config.yaml
conditioning: "class"
logit_normal_time: true
batch_size: 256
weight_decay: 0.07
Rows from block 5, named by matrix and row number. Rows with one number belong to one channel. Each number is 500 + 25 x the weight over its row's rms, rounded and kept within 0 to 999. All counts start at 0. Numbers have three digits each. After the name is the row's rms in percent of the matrix's.
# convs0: first 3x3 conv (model.mid.1.convs.0.weight, 128x128x3x3, standardized in use), inputs 10-14, a 3x3 kernel for each
# convs1: second 3x3 conv (model.mid.1.convs.1.weight, 128x128x3x3, standardized in use, transposed), outputs 10-14, a 3x3 kernel for each
convs0.0 082:510519505507506497511542543517530537512533531518504511505507510521506520521514511503499500504502497510499515465466492478483491500492495
convs0.1 094:522497486503506533491464483480469466468486474484509483522527518500501505468477496486485502502495488502506509483471477483483505503495512
convs0.2 114:528521506509522482492491497516519517523513536517532516500494509500531519507514509547551539525542516494523510518512522488487500522522541
convs0.3 106:493518542514493543558534564544549565507509506491509507483476499522530523504506502525527540559533522525520504491497483495506515512524517
convs0.4 108:526492456502505490482488494517502485510501487486481484537508491490484482492484471512507513533512472491496477462491521475509508505518517
convs0.5 097:528515478520521457505531468511525529504477476495467463480520515518465474528486499523508504521479521516490520468505533472497541486491521
convs0.6 102:502486515507501527488476475522480534520531549478488490538509515507509498460488517492494513524516510502504504515502496513487465484490488
convs0.7 110:499507520490484479562538564535546557487492481494510484495488479510498501524542545517502501530524529497509522485496483492503500511518516
convs0.8 102:499490494511484485520507504491482478506486471482472481502509524507497508504492474492483483500504495499507508446448457511509504506499509
convs0.9 098:546547500497492474496481492467492491535504513464494471509515529542499485494465454528508534508527523501494516503491503437481508512513531
convs0.10 107:486474471511489476495453468481490487519509489487497482482486525522512520500480483530510508519514526486501490445444433479499474495501504
convs0.11 107:477475490515507495491471484514507505511490489529509490486508521529529542525502513526531524491499515503491488508494468487508490499506498
convs0.12 077:472478502484491505529523569509510512512513503514516515494497500473502510524557550505495487497500483510510507517510500496488478506495507
convs0.13 105:525499501501505517531509499508503482506518513536536526522518522529524516519517497478463466520523514504509509485471475501497493502498503
convs0.14 111:530524512532540500506485458504510499503511518465471477497518504536541536477485460531527524507514507516514513503491515470505515502546566
convs0.15 079:517506484516503479521487475498501523510501519494489531499525515523525516497497518502502511496498513488497485488472487499506496493499475
convs0.16 086:502500503500488483487452437507485502507504515509512529525518520502494494418451473497505513501507504498490495521494514504498500501506495
convs0.17 101:528526526504506558488482493496500503521531503487490469473510517529511513516500486543529515528520527497511508467445451500483462517531521
convs0.18 104:523504501501498481504525535521510507505494494500507507539523497475489513513502513532533525520502501508499504516520511476485479486508496
convs0.19 093:457474529476488512493491523517515492517507509527509476493511516503513508508519514527519510534508503529520493539482472513472483529494485
convs0.20 103:463474452504504500520523532528532531518501496517510503479475481484490485558542529505511520516513519505517541518521511493510501526522515
convs0.21 097:500521452514535446486535491474493528500472505504496471484476496531469497512495504502473488518485531509518520484498519469457526507499510
convs0.22 099:504513468503516435507543480497498505521462490508484486487495499545478484540504496510487490516472506516490501454498529449489545463487515
convs0.23 089:473489512467478525484497530492490492503490481511497471464496509465499500464485500515507477523503484509496490516486474522472453526490486
convs0.24 105:533514468533508485514514497509507485523520500523513528486492486487491477497497462522521527508497503494491493463482494481500524484498497
convs0.25 104:501519513456480512538515522496523545500521511467470486490480507494513506505530509492502513516506501483479488478487488496477465523518507
convs0.26 107:481486499429474541474481473484494504496501496502504526494513532437483485458486510511500488520524510497501515518495495523476447515526523
convs0.27 095:547554566501486498500490497507511516534514514471494500503509524521497499490488494514511534532538544504510516469459466507506504539558550
convs0.28 101:483499507518511509441446423487476468485491490504508524494509515508497518520507507502493486478497518495495523500483481474480488509498514
convs0.29 104:520491473516503491473501519500505519492491508473500476531507530528508494474494501511524527499502517522516493484491514468486479481505480
convs0.30 106:512482472515511497489506521493487512492495493481513509506478480548492452522510502489475491499501511505514493468497515487507516487518509
convs0.31 096:505511474527504499529527489490507458475485482464482490497511502486502516465512488513499509518529537522515544503472506484473481526508543
convs0.32 098:518502485503489505538524577512493474520510440526523474459481483487499507513529523489449411519527491496504487476470476502493482497485486
convs0.33 100:510493477496481449479490460480486521500480495476465455459462483517484483496472506509483493518502529485472480474496504492484516506517516
convs0.34 101:529521517514519484466490448539544547559536537471483500524525513508513505459473479491492498488488493510502500505505515494500503530534537
convs0.35 108:488470486482472539488466533533516504526520518503509494485490495465493501446472497511498484534517490517494453520495487534491501534490514
convs0.36 090:501486488496488491475457452486482500507483509496488497441499520473490512509483486491488494493489499488475489498491485506497499514518514
convs0.37 084:471476506468477509481502531498481439506507469516508483444467498418480508479519514488483465507496478507494482505471429527491451515483477
convs0.38 104:494487494499501526463478500513493496521521517516509515485487478516532523514535543498490487541542541520502505508515512503498482478490493
convs0.39 097:491479498448462486490484512492470471489470462465474463471471478482482489468463483465441439493501494479474458482473471506493484524498489
convs0.40 102:509492528476477504515512516520513484524486454466454433448463466458483486472493492479494453497491479480465467482493486495492484508508490
convs0.41 102:467485516511511489495484480485470467476455469477474467487498500520504506505493514481467462503488512499483489505485459479500483507505502
convs0.42 105:482484454524522489554529510514504486521516506479489499499488494489493492478498485529531495539558527553540547513513508487478472520511522
convs0.43 097:476512482508524493508510515492489470513518486481495481469487517527513529499491499478461464547535533513517520464468483504507514513511511
convs0.44 104:501506543483489517517505504489463473527534511506498494479487502511501491488481494489463457519527521491498492459456452521515502521518521
convs0.45 104:493489488488482512479476491488461458473485478504511514485493498455468484517495485494453447494483465480480496490480478509519516503500514
convs0.46 101:515506514534529530505493495511487450501491518511523533496508517522527540509502496495489493522519524505491488529510481501496478504484501
convs0.47 101:459457456491501510537521538521514517486487492490505498488476474497480482521520524527520506542536533527527533503520528496505507537531545
convs0.48 105:498495463496490472495505505526518534487491521500502503496483480496482479525518503523511511521492518534522537512506501520514506500504508
convs0.49 106:503502517522509503459458476504509514518530545501500510527493507545539549484487503528513522539542544537518523490504491503522520481485481
convs0.50 104:488484491517483466473461456489488518471465504489475485482483502522492480526498494495483479512503535501482508486483494484497512496492508
convs0.51 109:489482481521513501535522518516507500477478477470475491492480473484475478502502493541541530553566580534525537500498504505508504525512523
convs0.52 096:530506473495501498459479437492484478517501489497493487487486489513494492487453453503484477516506509490486494467488512513515514540531534
convs0.53 100:482503532480476466525520527483474469494498493475467477445471503482495483510495506483490477501487498477450471487486457498520495510517499
convs0.54 098:507501481497504467480517497489490485512497504495473480490493510518491513505482498501481476519501535514481498454484499487501520508506503
convs0.55 103:452470496502490497529515522525500527510490487480467465489480489489491515504505530510517513522507493512476471481509458495521498516524507
convs0.56 077:471482507478490505505505537498501491501489482498476464487496511458492499487519540502487473500487474504506482516476456514479467503490486
convs0.57 096:529512495492490485484468469476463478511499511478469498518504505504483478490460442498493489491495502479485493496505505509498504520522524
convs0.58 102:501503463506502492490517521479473498472480486497491475528497483503476488500501518482439440504475513496491493448474492481489499490498489
convs0.59 096:531507500507486493486491484491486497484493494482487505462460480481464484499489470489470476493483480467476492460473493501499513507521516
convs0.60 107:496504474497477484508497486541541545486501503508496517486488489472480477505509501504494493519510514536529541517517510519518514521522529
convs0.61 091:511517531490492513519521557529522521499492476492485461505501500503504491512522525504502491514498499506501497485508503505519513516520508
convs0.62 104:506506479500492445512533507494476489527515485488496463457457483500471476495473484497461487518486514499482478453481487490490515517501524
convs0.63 104:526508495476479490509500515506500494480490472463486486434459477466471482485517496462454447481477467443448459444485483500505503502512507
convs0.64 091:466471516469481531521503537497503510493528513495490492482505487472498495492518515500503499524517492512513504529512504525489464502494488
convs0.65 107:500499471530497426465487478514524542531491517493513516468463500523478511491481487522498521517480538502493485510508518462479543520530535
convs0.66 100:497485492488475526494469505484486525529542559511522533477498527471508522473475488522501529527525500506516501502508502529510491525506486
convs0.67 100:516494472521526505510504512509530508492498502514510515519488479513491480531495504496489518506517518533544540505501494512506509521506518
convs0.68 106:471484534491495544505499511474494497492501509510511522446498510498508519521505510518504476521528511522524530521494492522506485511528511
convs0.69 106:481465491471486562507473478535516515518507525497507513520503506489509507476491513508484490534538520511505500523513499526483489500510523
convs0.70 105:531504476516512466484498497513501501510469462504471450503498477515479478483490500517504478512503515522506497472506514460476495476498478
convs0.71 114:519520520523526518502481501521528519520522525540532531495486480476466485490509505547525521562543555555534557518504517493497502518498532
convs0.72 102:501502457533532436502505469513507505526488485512509476457474494503486493505492508519499514526492525512503487483515525435486540485497501
convs0.73 107:503516542520495490456463492498499515502506526426422465539530520519509504426433455510516532507491504500488481519512512495501511483474469
convs0.74 110:486478495540502436504521507529524537519498510494484492502498484539495501516505522529516512496493531516478487521512486474506534473494485
convs0.75 101:495507490486499521546510516533540541512504517505510501502499494475501458518541512513512519522513528531524540523511511502491512527533521
convs0.76 092:488497491525526521494489526501500505517527524525530525495496496524521524489503509498495496513504519524519527465474478488485468495488481
convs0.77 103:505515510525516502469484502498487512514520527499486511537499503524524527476470488521512518512498511524513510472472479494495485462473470
convs0.78 106:479486507500490527533510505532538535498469488512501504507490481530476501538531512537510532554549568553551569486494498499499512542530539
convs0.79 107:492491477542514450496512472502500492518469471489499502476468479522473477503496477517495479500485522527512498496517536450489555493517542
convs0.80 083:495502512503482499508486507515499502501497497507507522476500526504501503504488500513523509512511508500505501521489513513502505509506504
convs0.81 105:500478472520516481467501531523513543524491520476504488492474499527492484475501480491467505502478526492495477485514550445464507507512486
convs0.82 101:515516491554507479508485490504488461520495499480510480489499482501488481491480481500521518498502514510495488477476494498486516490505517
convs0.83 104:527515477519523500494503522515513492526511509512517501491496500483482495511498469517503492537520504503521498497501509474495520512501513
convs0.84 100:493502506487480520491462471523515534537531515522499515487502534521512509492483508531524528506535522491505500471456437511478465519499509
convs0.85 097:514512483534511489481494462475515508469484484478501517470490490493485495492461452485498495493488502468484494488496528479491526501510537
convs0.86 097:504481478533524532490462494461491463477462499498508509531541524518498515476498499492495460507508528517520518484491493490476502498493497
convs0.87 114:527504509525526516496489486518529521505517528535523539492503474458480474508511499548523521564549555541542547508499501490498503525521542
convs0.88 107:492491508533517543497490514499474524474510543494511516525494493530498465500522512471472494479477506509529514489486503498485479479493489
convs0.89 096:526521492525521485529552540494512496513489465510469477488502509495508501492511496539520500522515496507496496464501504463486506456487479
convs0.90 091:530532530511522526463457435488504488488468501479488501505537545493500493455475485487496478517514532502518496467452461495488494510556546
convs0.91 102:527512504505495523547526534547548546535502496520516497488496476491480481514524526536534526545539544540540545500508504506504519530525526
convs0.92 098:510513478521505481480515482483509502484473466497526504488475501493481487477477490504499494481493518481488501473474495462461481499515528
convs0.93 099:512512466523518459476522482506511534520483510517503494465473482523460501537493504509491514509478529513499522471498538483500560489499524
convs0.94 104:497495472481488454512537503502515546500499483507497465487471457506476473508514530497472481512504520503508510479495498501502512515521516
convs0.95 089:470457464512464484507470494526523506547532542497499505474467490498491504470492513506510518511504504513508498500505479484476480491492466
convs0.96 105:533543509537522462478455381509516501526514499492506481521535513495506520449448474473477496511510509488512532504491500486502548507539582
convs0.97 095:471475509490493517560553575507511518518524518504495495503473472525506508537540528497502494503495481517526514496516508519520496476481489
convs0.98 099:519519490502481474522494526549548562483505530508506516522504508487497508518502508531544546511500511487485487494496507503502491455457426
convs0.99 098:481498489494493502468457474508505513505508501534516515491497506506516512490475484506505499491511495510536525458431446496459481506485493
convs0.100 098:515502493506506516493494539514520514505512484518513480523522514503505521483508505485498494473488488495494495504495467494482467491469456
convs0.101 107:553522513511498498501473498517519497518489526520503494508512520527510490545503483478483517469484486492501518473509525485509535452477519
convs0.102 098:541542540505503484501494486528544555504503512517524533525532514497489487539519527493491508508511527508517521489472493486498519528543539
convs0.103 106:493487476483460473482472485508497487507501498506498506469490501496497506495485480524503496519518511505508503442433439480481478493495490
convs0.104 100:490487485544543533438455480470474494487515525515517512488508512464491515439483496475482495489502514505498503485465452491478488508487498
convs0.105 101:523494512520479448493481484504494472522481484499489473510487479532479467513482475512507487500492501518505489477517532435502574458483500
convs0.106 109:481486491464470549519493534502502520500534540522529532534519517447501507498519539505499503525513470487502503493493510552488478527473472
convs0.107 080:490498477520495486511486482495515511499507527515527562500498502518519539517508515509507519503503508487489514514479501500486505477482478
convs0.108 114:514514531537541526480455457479486461515502468487469492544537508518514513460415446462470453465498482519505507473446467462455458510503508
convs0.109 091:509502477541535496529522484512511526508502517528531538502529527534539523486487488523517517500491517506515519500489478502503539479476498
convs0.110 085:510490526500484483510509530501509500527522507520504484469493514513518514523504500490495500500497497494487491485523516468491509481478491
convs0.111 089:508519498538532510480473457507515520503502524514514527487499532516521543472503510507507509509526517484501511461460468504484502513498503
convs0.112 094:497510514472478540480503512506497502511530527518523521497524528492521509502506492529509477534511487528523513516477469560469452532499501
convs0.113 091:485476491478503499506512526490484517502492516524495522472492522468496496503525498501500496498501498490497503506502476513478469485470469
convs0.114 089:480486510484492493535562555530511500546528509494490488526491489527502500522520547519524521499483473526503504482500512484487487472480489
convs0.115 107:541521496520510489504513489539528525511495497523503502507517534483521496520542479515481519486499500490514524485510519518503525516510525
convs0.116 105:506510511551555525479452427543521527529527515470462453542546532512520499449440456502490497495496495490490484506490484496493489507517518
convs0.117 095:507508489522514432502544488523525512540507496523512483474493492506504505510494505510499504494480499511514501494512527461490539493494513
convs0.118 086:508484491494498491483469458492494488500506486511517531489513508466474473445445447521509503504499489494516496508505508502490501498506511
convs0.119 107:502506519476512573520580585489512518512523514515531542470496507476501500495507500512495477520530521497519516505503493537476469478419437
convs0.120 108:468462472503506527529513491518497458503528518533535550515499516528515532515499486521539544531518520500504506481478487470490488486486499
convs0.121 078:490483496495491509521518560516516498515505501527521521515483480498487491514513524492489470505497487521512499492511522495493470493497495
convs0.122 102:506477485508496492504497527502492492494499491497477481529488467510493487517501493472480475487499476493497485490511543458490545464472489
convs0.123 104:480480517470481561487494534491477479512520510528528520474516517438489504482504514514505480523518484517527515536505490551462441518489481
convs0.124 083:490488482490481466497489472500508503515508503510511533480509538484502496499476468515514523513508523487510500516494502507500492506486503
convs0.125 099:502499501524535496501508496511504511514500495507539530504543550479507515525518523516508495476475495501507513531485475497489493499495492
convs0.126 104:502520487480502492516517514503522526499512499498519515489524521511528498517507489491498489499489464479499523520495514499489486487486476
convs0.127 100:495480499486489552508519567506509491534538516547540533467505482458514530469504511517515489528524510512516509520487454534482446479449436
convs1.0 107:521507489502507486524518485513508542506503532517520537521501488505506488532553511513500512498492506526533540487489507498491516480481520
convs1.1 080:471480508472467530485466504492514476525547495487525483533497496539489504515452482524528499528518480473502486500497467504505478484508487
convs1.2 058:473492481462484480493492483510509484514515502519516503489514488446465472459462467470467460496488476488479479510512508524515518510506536
convs1.3 072:499485468504498504462465456543541528545532530511500491511515523509528525475473472529530535529512502510494488495509518511499483546532538
convs1.4 124:487497503508501504524501458524511500526493448496511495501516501491487484524492458550509486583517452464487484521493491523515511489499535
convs1.5 121:556522465539513467495502483490521530489506537502497523539515472548497465480497490503529528484505523504502516451490543454498537499507530
convs1.6 103:513507498496504534520514529506520541501504515490492493507502509488500524472474503551509510503491489464481490506505496515518494480511500
convs1.7 083:507509509513498480474480466527531531499508524490490507528525532529518509522526498538536530507503508515512512484495495497512526529523525
convs1.8 084:521522540499515534513499504474476481488482473478482488503495502492494502487498505462477485462487492512499493450457452475496487509511508
convs1.9 062:494520534513517491465501478519517503510503491511502498509531518559536498488476467518510492481494494517474477491462467477491530533520505
convs1.10 077:539528545516507482520514494502476486501480491512492519545545552526516502548540517513511519534505490578521497447459448491500507516499497
convs1.11 090:492504521484474471476482494546520513509505540524517552559537533498469489474483519549526513477467501530491500496493477479499497525512475
convs1.12 114:481485492468480494465487499564550577534515543528516533528510516499487502515520525547526543544509517546519526519508505532513504530497505
convs1.13 089:503504520520510532513505503489502491507513501460480466495484481507498502490493499473488480478491485450475483475470456458464465484485485
convs1.14 070:506494484493498477485482475525510496542540507508507499527519504509507483421427445496505491520512497491486490491494504490493517509511502
convs1.15 098:532510516557535550540532536487493475490489483471471468517516494541543531522502511497508479486495475488480469469484475443471465461475466
convs1.16 092:517505514505505537491478502473481489460464459463465457523500502499511534450453476505501500456476478454467470492495485499511491501524508
convs1.17 086:501524537474498521487491475511492486491467464482444460514521523497513525491491466488503512513490489557475457471458444530495482533505530
convs1.18 108:519514522518495480501509523493466443500489505476460463494502505536505480506505507542499476537503498464470461501502493502507508506514500
convs1.19 096:481493502484508509436477507515527509521534513531512459462507526493499502456469466519529511491507509511493456516488479510477470540504472
convs1.20 083:479472471493492494494486472489485471495493486492494495457459459459470483467473477446451455481468457485481479513520521518515517515509508
convs1.21 116:522506481541490450510491474519534508492526550516542575509520495532494459496508499508520497452513528470515535487495524445502540476503514
convs1.22 111:551518480535502456510502486498507505501508506491507514532509470556506445507519483496517501468502490456492496467491526461498536479500520
convs1.23 142:481500530469497540474492517529541517514509492535524498495515538472503532499512514505527526519506487511498480519494457546513450537505477
convs1.24 096:510508521539510479518513478500485473501484455493466462481497503510496474531510463519492474536499451509487458502486489505523531519523517
convs1.25 092:500501491492500514516500476514531539534506502492478495517518513462487517520511496508527541534486473484480488457484491542508486505500530
convs1.26 116:501497482468486541484475525501518533534524502505510490511518517465502534475482522494520542535510496507499484483487481537502462523514487
convs1.27 108:519535540527526539489476471525522525533522516545521523535542549535525535482475478515530537507504504534497482477470467463471465535536536
convs1.28 070:551538528522506496491490505545523518523527551521513515577546539537534534500529529523514494479505502500507485472473461492520502503504497
convs1.29 107:499507526492488501498476452512501479490501510495530547494495508518507531483463492546513482446478487476517525522496486502511514483507517
convs1.30 118:526505499527501511508484469487498499485507505513512496490495490564520489535494473514497473434474484470489468517507498480510516490512526
convs1.31 055:492497504477508491472480483492482477477471460485486487517499511492490501474447477481489475485475465477461468495488493502500509504529518
convs1.32 095:508495482509505502489495468511502494541533517509528500511479464539531518525526486530508500557535504540552525509496514494481478505504535
convs1.33 093:524492476550502483509484479510542523510548557499512519524504491555528513511499487503518514492513523513508495477513524438489493482502495
convs1.34 108:499498497508519512483495488499496494521530521500488476497492495508500502412418428496485486476483484475464474501493501476479484513505503
convs1.35 133:491496534494505570499499532524533500532539493493510483488509520494514546505511515538532492536526491493494480519500470528498454517499484
convs1.36 079:531495533513471498498473484488503497504537542518529528545503532531516542519505518448504514524542535561538519465504473486526487530515479
convs1.37 120:472501545468507552469501515520494485518509489511513492489496502488524543506534519506496490534507494545514498520474443536475425524490479
convs1.38 100:517504499517511530504479473521524533508514509500510504542528521521528532505503501542518512502518512479520525514508495490483469481498496
convs1.39 078:474501517470507538463505508511502473528519499513515501513506497552540532510526496511517498507498494504506515506485486524475458537486494
convs1.40 067:530513478526519497508511478562559557563539527520495479565536507560526512514490481551541540560514499532508505464472501496488486501489514
convs1.41 094:516505527499486498475489520498494499472519556494522542525507524520505528481512536470486502420473539528518529481494477485492475542514474
convs1.42 051:469455457465468470469471465498501492487488488497490488452468464454470476437445450499501500480490489486478482540560527532520487523505526
convs1.43 098:519535505546535504504506481470483482502529518494522525485509474529541516495507487468494502492521524510507507454451488438453499507491527
convs1.44 093:508511539509504555493500501514524515537529516494485486508512520523529551490502504493517533500517518525508501463469451480480445516504508
convs1.45 085:506502516497477511487491513495498492532527509533527506515484490550521527532510505491489486552530502570549529483497479507521480524511478
convs1.46 105:520530525522528558512508523499499502521509510508512497522526514528532543513507515498498497503514506512512497490477464463470443488487471
convs1.47 079:486475495492505493482490477477494489490490480468475476459461481477477474449459465482488492499497498480476484519524506521514527532528518
convs1.48 089:473461475471479461470465482500501496493497494502492494460462459456451459449444456497497497499503500496488501542528541533537536527518541
convs1.49 135:512504497529520525521518514499492498521521515517520510507499491552545522528532524517505500504515510507522513503495503479470475473475478
convs1.50 118:527487490541488486502479485493523505502532545494496501534512510555530522487492486477511500456512524506516497471503495432493473485516504
convs1.51 098:475469477464456460459474466495495496483492489483485492460467462454455452444444447495496495491492494496498497517525526538533538530538535
convs1.52 086:520514530531516533483469454485524507559557511522504468524510517562524528499461448493518518568540513518503490466472471465496484485510527
convs1.53 092:521514488519508490489498507547548553524530547518499504529503484533511503512527529507530551504503526581519498463483511466485488519491480
convs1.54 090:502495475540504459503500482480503494502536536483512520498496472537507477498500485465483495485518536498506507474496531433481538491493516
convs1.55 102:484496491520501504509502498541532509535535535501506519508501495519507521529527529545533520552516509538510511503503510485486467501486479
convs1.56 123:467491513473507530467501515531529507532541517524531510507506516517527539508519513520516519527520524523514518532498479534482462534489483
convs1.57 086:532523532527515539502487492479496479515516500483478469538526524549536540489462476457493496511536525475494502451461455463486466484500506
convs1.58 109:495516524511492493502491475504491474507520527487537545499503495558546516532522487537510486483516513486540534523497483478509509492509517
convs1.59 065:507502508520486496534498493506514520540539540514513518530493503570535525558538512498513516545542524533540525470491486471511496477499490
convs1.60 104:470467481474477475474472472499491491486484481485485486450456464458459463462458468494489489497497494493496498536521527527531525530525521
convs1.61 118:510507498522521509478482467557551544559554553532523530519517513543543537499500482541537536546530532543525527488490494475466473531519521
convs1.62 098:529522501562515472529516484506518508519539533504510513512502497565517473534520487520518512514520520528516495479500518447489537484500511
convs1.63 081:521501479515511503519519485528531540535508510521506511549505497553525523554543520521523527560519498533516523465483501510502496487470507
convs1.64 090:465478492460487541492506518504513525505502518512511513455492498435504541509515503477493519529476474511494494517504489565499465523478487
convs1.65 119:501498513528498449491487467499500464484513516497516545501510511530493462481478470503503474452504507463486509510509502449497535483502507
convs1.66 108:472482500494496533506492520462500511511510502488492471462505508452491529487477491451476495533499487507493473514499486521501462518506489
convs1.67 088:472486498468474475460475456497489494497497497512508503468482479462474470456457453497497501507509504509509508514512498525522538533523537
convs1.68 117:506502463478499505478478533496521535517515506540511465493510494496507491497496517451497523517508498582531482464481504507493482518511480
convs1.69 122:504490489484500563482482534480501516520507492503501472527509494485493517479465496502512508521492479487485466487498491519506465518523494
convs1.70 121:548538505533523464493505454533504501529515518509524541556522483555509461506500468590535486521504484511516516484481506475494540501497529
convs1.71 060:479483461494489479478472491500499493496500502500490485457461457501513494469476474482468460491499481490479482517510543523512546521518518
convs1.72 122:516521517546506452489510469482505483502492471508501522499512499528487451495508475500502477523503464522500496484484512455509549507493511
convs1.73 098:512504511487495501540531558497489496487499518485484486509503505497502505484490502522490489467482489471479480501498498494503496462468462
convs1.74 126:507500510518493452487497493495499478460500549489519556496503512523498474484504498507511487426482517472497510514521517463502514492497480
convs1.75 069:486496491520536536491485478500507519537526528523519523502502491520526536479477484477481500513491490476472484501500499478479486502524521
convs1.76 134:514518516503513510501499491503493516502501511508508504523517515521520517511527508534511510506499501500514506493487487503493495500495511
convs1.77 106:519522508520512515537526533486480489505498509507511508518514503519518507537545526524502501494494500493508507487489498490496490472481482
convs1.78 078:476471490489484482477477474489489481488492495498485496451473471463478478460465466490485491497498497508495495515513506515511522534548522
convs1.79 121:523522501533509452498510482507487463509497472515511495530522479558502444487510481548512470479505473479503478497499508466499538492501509
convs1.80 115:515485524528473537519472516443470466485503500499499469483472492548499536499457507459493492480507505511508482494528496478539477498532490
convs1.81 113:500513518534505478504492445508512514477515529489524540471501510531502482498485465518492476420476509449495511531495502462495525474492531
convs1.82 068:502477481527484494496480500514496487506511496484472464499473489555481472485434458525503483483493490473452463479494479457476503499509489
convs1.83 076:498522543525515493521519456528503478523490418518496487481513515516505483554528466526495480544499441536503469493475475491499516513497524
convs1.84 101:489515529483501538520509483522527522491476468441435454526534544472494535485474483515532537492487494504476484476460453501492461502503505
convs1.85 111:531544500533520475520511490516515507507500484470474478553536499531511472489518504514523505478495463443491475464471510478505529492510530
convs1.86 094:533541536512520493502509473501469492518507512520525514513519523546536478518538467532505479504498472558549507481466453488474504511497523
convs1.87 062:471480455490482473476479488498491482502503497499478483448458447507509488466466469482476472490487491483488483514518526515515534518537526
convs1.88 106:492493472495494522509497508457481525470494545465487511480475476508498508508487500519497499471488517451485497524500492505511485467491495
convs1.89 126:546524479539520448512525453524493508540509508505501516543510485544517462529542475556525505589552500551539517462485526489497549509490539
convs1.90 082:533543541507525516500522481525499499541507512545515512534535531512520504495498481504515511536502496563489474448455454486469477535487517
convs1.91 068:478478481505524517456478469515502500528521519512501492456471479506504508459454469500501492512493492500481487518520519481483481527516528
convs1.92 098:529548530532515470506507485517513510497512523489495517550546519538518479489513505547541508465499504471510510485467483475495536492511525
convs1.93 122:545502474565502470527497484494517498489519529499513528525506474546505465490495488476518507451508513469496509467507531421495534471505520
convs1.94 089:495501500523490450488482451547543527512513521513511519523492496535491464520499467554536511499494489496518511491496507470502538479504518
convs1.95 087:510507514532526544544514525539528486507505470431444445498520500519520527527489495545534485525502465482481458492476484490469460479480489
convs1.96 082:511509475513514469494501487517489478511499490504481477535514503515479467457470492515499492502504514487491509471484521490515558491513508
convs1.97 104:417432427465490491476503504510475467501475488491480507440428421480475481512524508531492472527492492497497505579554556519493497514486497
convs1.98 097:483488491512495495515507507537511489491479471474469465494483488504489492514495496569521492548503485460460462512508504483488482480485495
convs1.99 096:484511512482519516515524502474429456484444451469444468463498505459503521503523512482477493486500497503501487514474480518480477497476467
convs1.100 099:511516521482495477468499478479479516444457530471494550514509523484488503476507516533515510462464505505487527503482475517496516535503515
convs1.101 068:483502464491506468512515468491461482501470495461450488517484451540517466525531487504500508518522533521521530502499524498491533479478521
convs1.102 102:504517529512504491466461464511510512498493506488471496525534533517508502461457460499506516509503502482481491492492493490496502521525525
convs1.103 127:530544542518516526532526513473465462493486486500485511518518522508509519534543540473479483499498497539518513456456455490492486494478483
convs1.104 116:501517543473501515476499494498483497473470482473477491506510526465482506455489490495492496479469485478469484491478460532502494545511525
convs1.105 118:513501488510491448478496481496457439503472449509496495511489464552498445530517477547502452499492461517498481496512523478510552505500501
convs1.106 138:486483495475484546503499519471508524492498484467493477476490493441475532500495506485507531523490477444463464507509503538519477503503502
convs1.107 125:493479510520487527518514549453460442473477459453455448467477492491475505491478514451478478465482485454449451513525497482516470472490459
convs1.108 118:490493491467470477496508500509501503507507503511494498491494502457452458460454458498503512478475488482459470507496501528523525506493495
convs1.109 087:495467493525494467528519529461462470471493499454454462463454478516479482504501533473492485472514529494481488502516503464500520485504482
convs1.110 100:516496474510488445477488440470455509472443491491470522501486472520481461514502472508489492484466478517492513502508526493511556514510533
convs1.111 077:528524552512518548518500505448466473470483470464476461503507530508493514497475482485496496456484489473489482478457448482493471476507504
convs1.112 123:464505512454495546490506539497496504506493494500489486471506517437488528494500515496514520510494488484486473530494473558513459519496463
convs1.113 122:469496524468502510485519505529483500520475496505473499500488508460480506495517518535479503580479497554480505528489472539487483532477499
convs1.114 099:455446438507483463505516494488467498475454483486477498454442430492457444529515496516481477500484483467474490567571570496509524477474496
convs1.115 062:474497497512500484526512457481454490496437445486442423474481478477494500528526494503479505539523502522517488492493500512507550483507536
convs1.116 110:498503497473487494502501506500498507494498503481473475526515509461466475446448463518501500469464476458451468491487493529519514483501500
convs1.117 120:511490469527483443494489474501503509486491522505501535494467468519461450498492492498495499463495521483499521486522540458521549473512511
convs1.118 097:522504531506483500511500527449447439494490462496496475515492512513486496510490503452477474495506488503505497468502474512531510477509486
convs1.119 119:490493499467488525504503507478475490497471478485467470489490488454485526487537554456474503510496506500508522502498498548511480534506490
convs1.120 078:502488496524518533521516519482501518458482497459468479499497514499495508501492499514540538449477494452458472518521494471471473470477474
convs1.121 087:511498482507500490494515487513484562506466516524482514521501498513479477530510512571500515534491509516491519513504512523503513519487519
convs1.122 080:479493474493483447493488479521462433495442425487477495487482459521491452533520479560494457534500479476496502507500508512516537492507533
convs1.123 128:492501526461490546480485541515514498527509482514507477495503520457488522485505524520510508539500475526504468509493471543510467525498467
convs1.124 113:524494526531473496523508523457468448486489459495481449511492511527472500508483504449480473485503495509494484476514482470541512475508477
convs1.125 081:500489514495471476496492511459487505467476502544513504495485511506479510494477526501517514510512526578522510485517481494528501502509478
convs1.126 056:471491458470496491488498500449457483457442481478470531481489446464487491508544542474480506504511536493508536488502526521514509514509505
convs1.127 106:495513518480497522473502551502482476498493470492491470499496511475500518495535540507491486529494481542520492503485481529501468538497469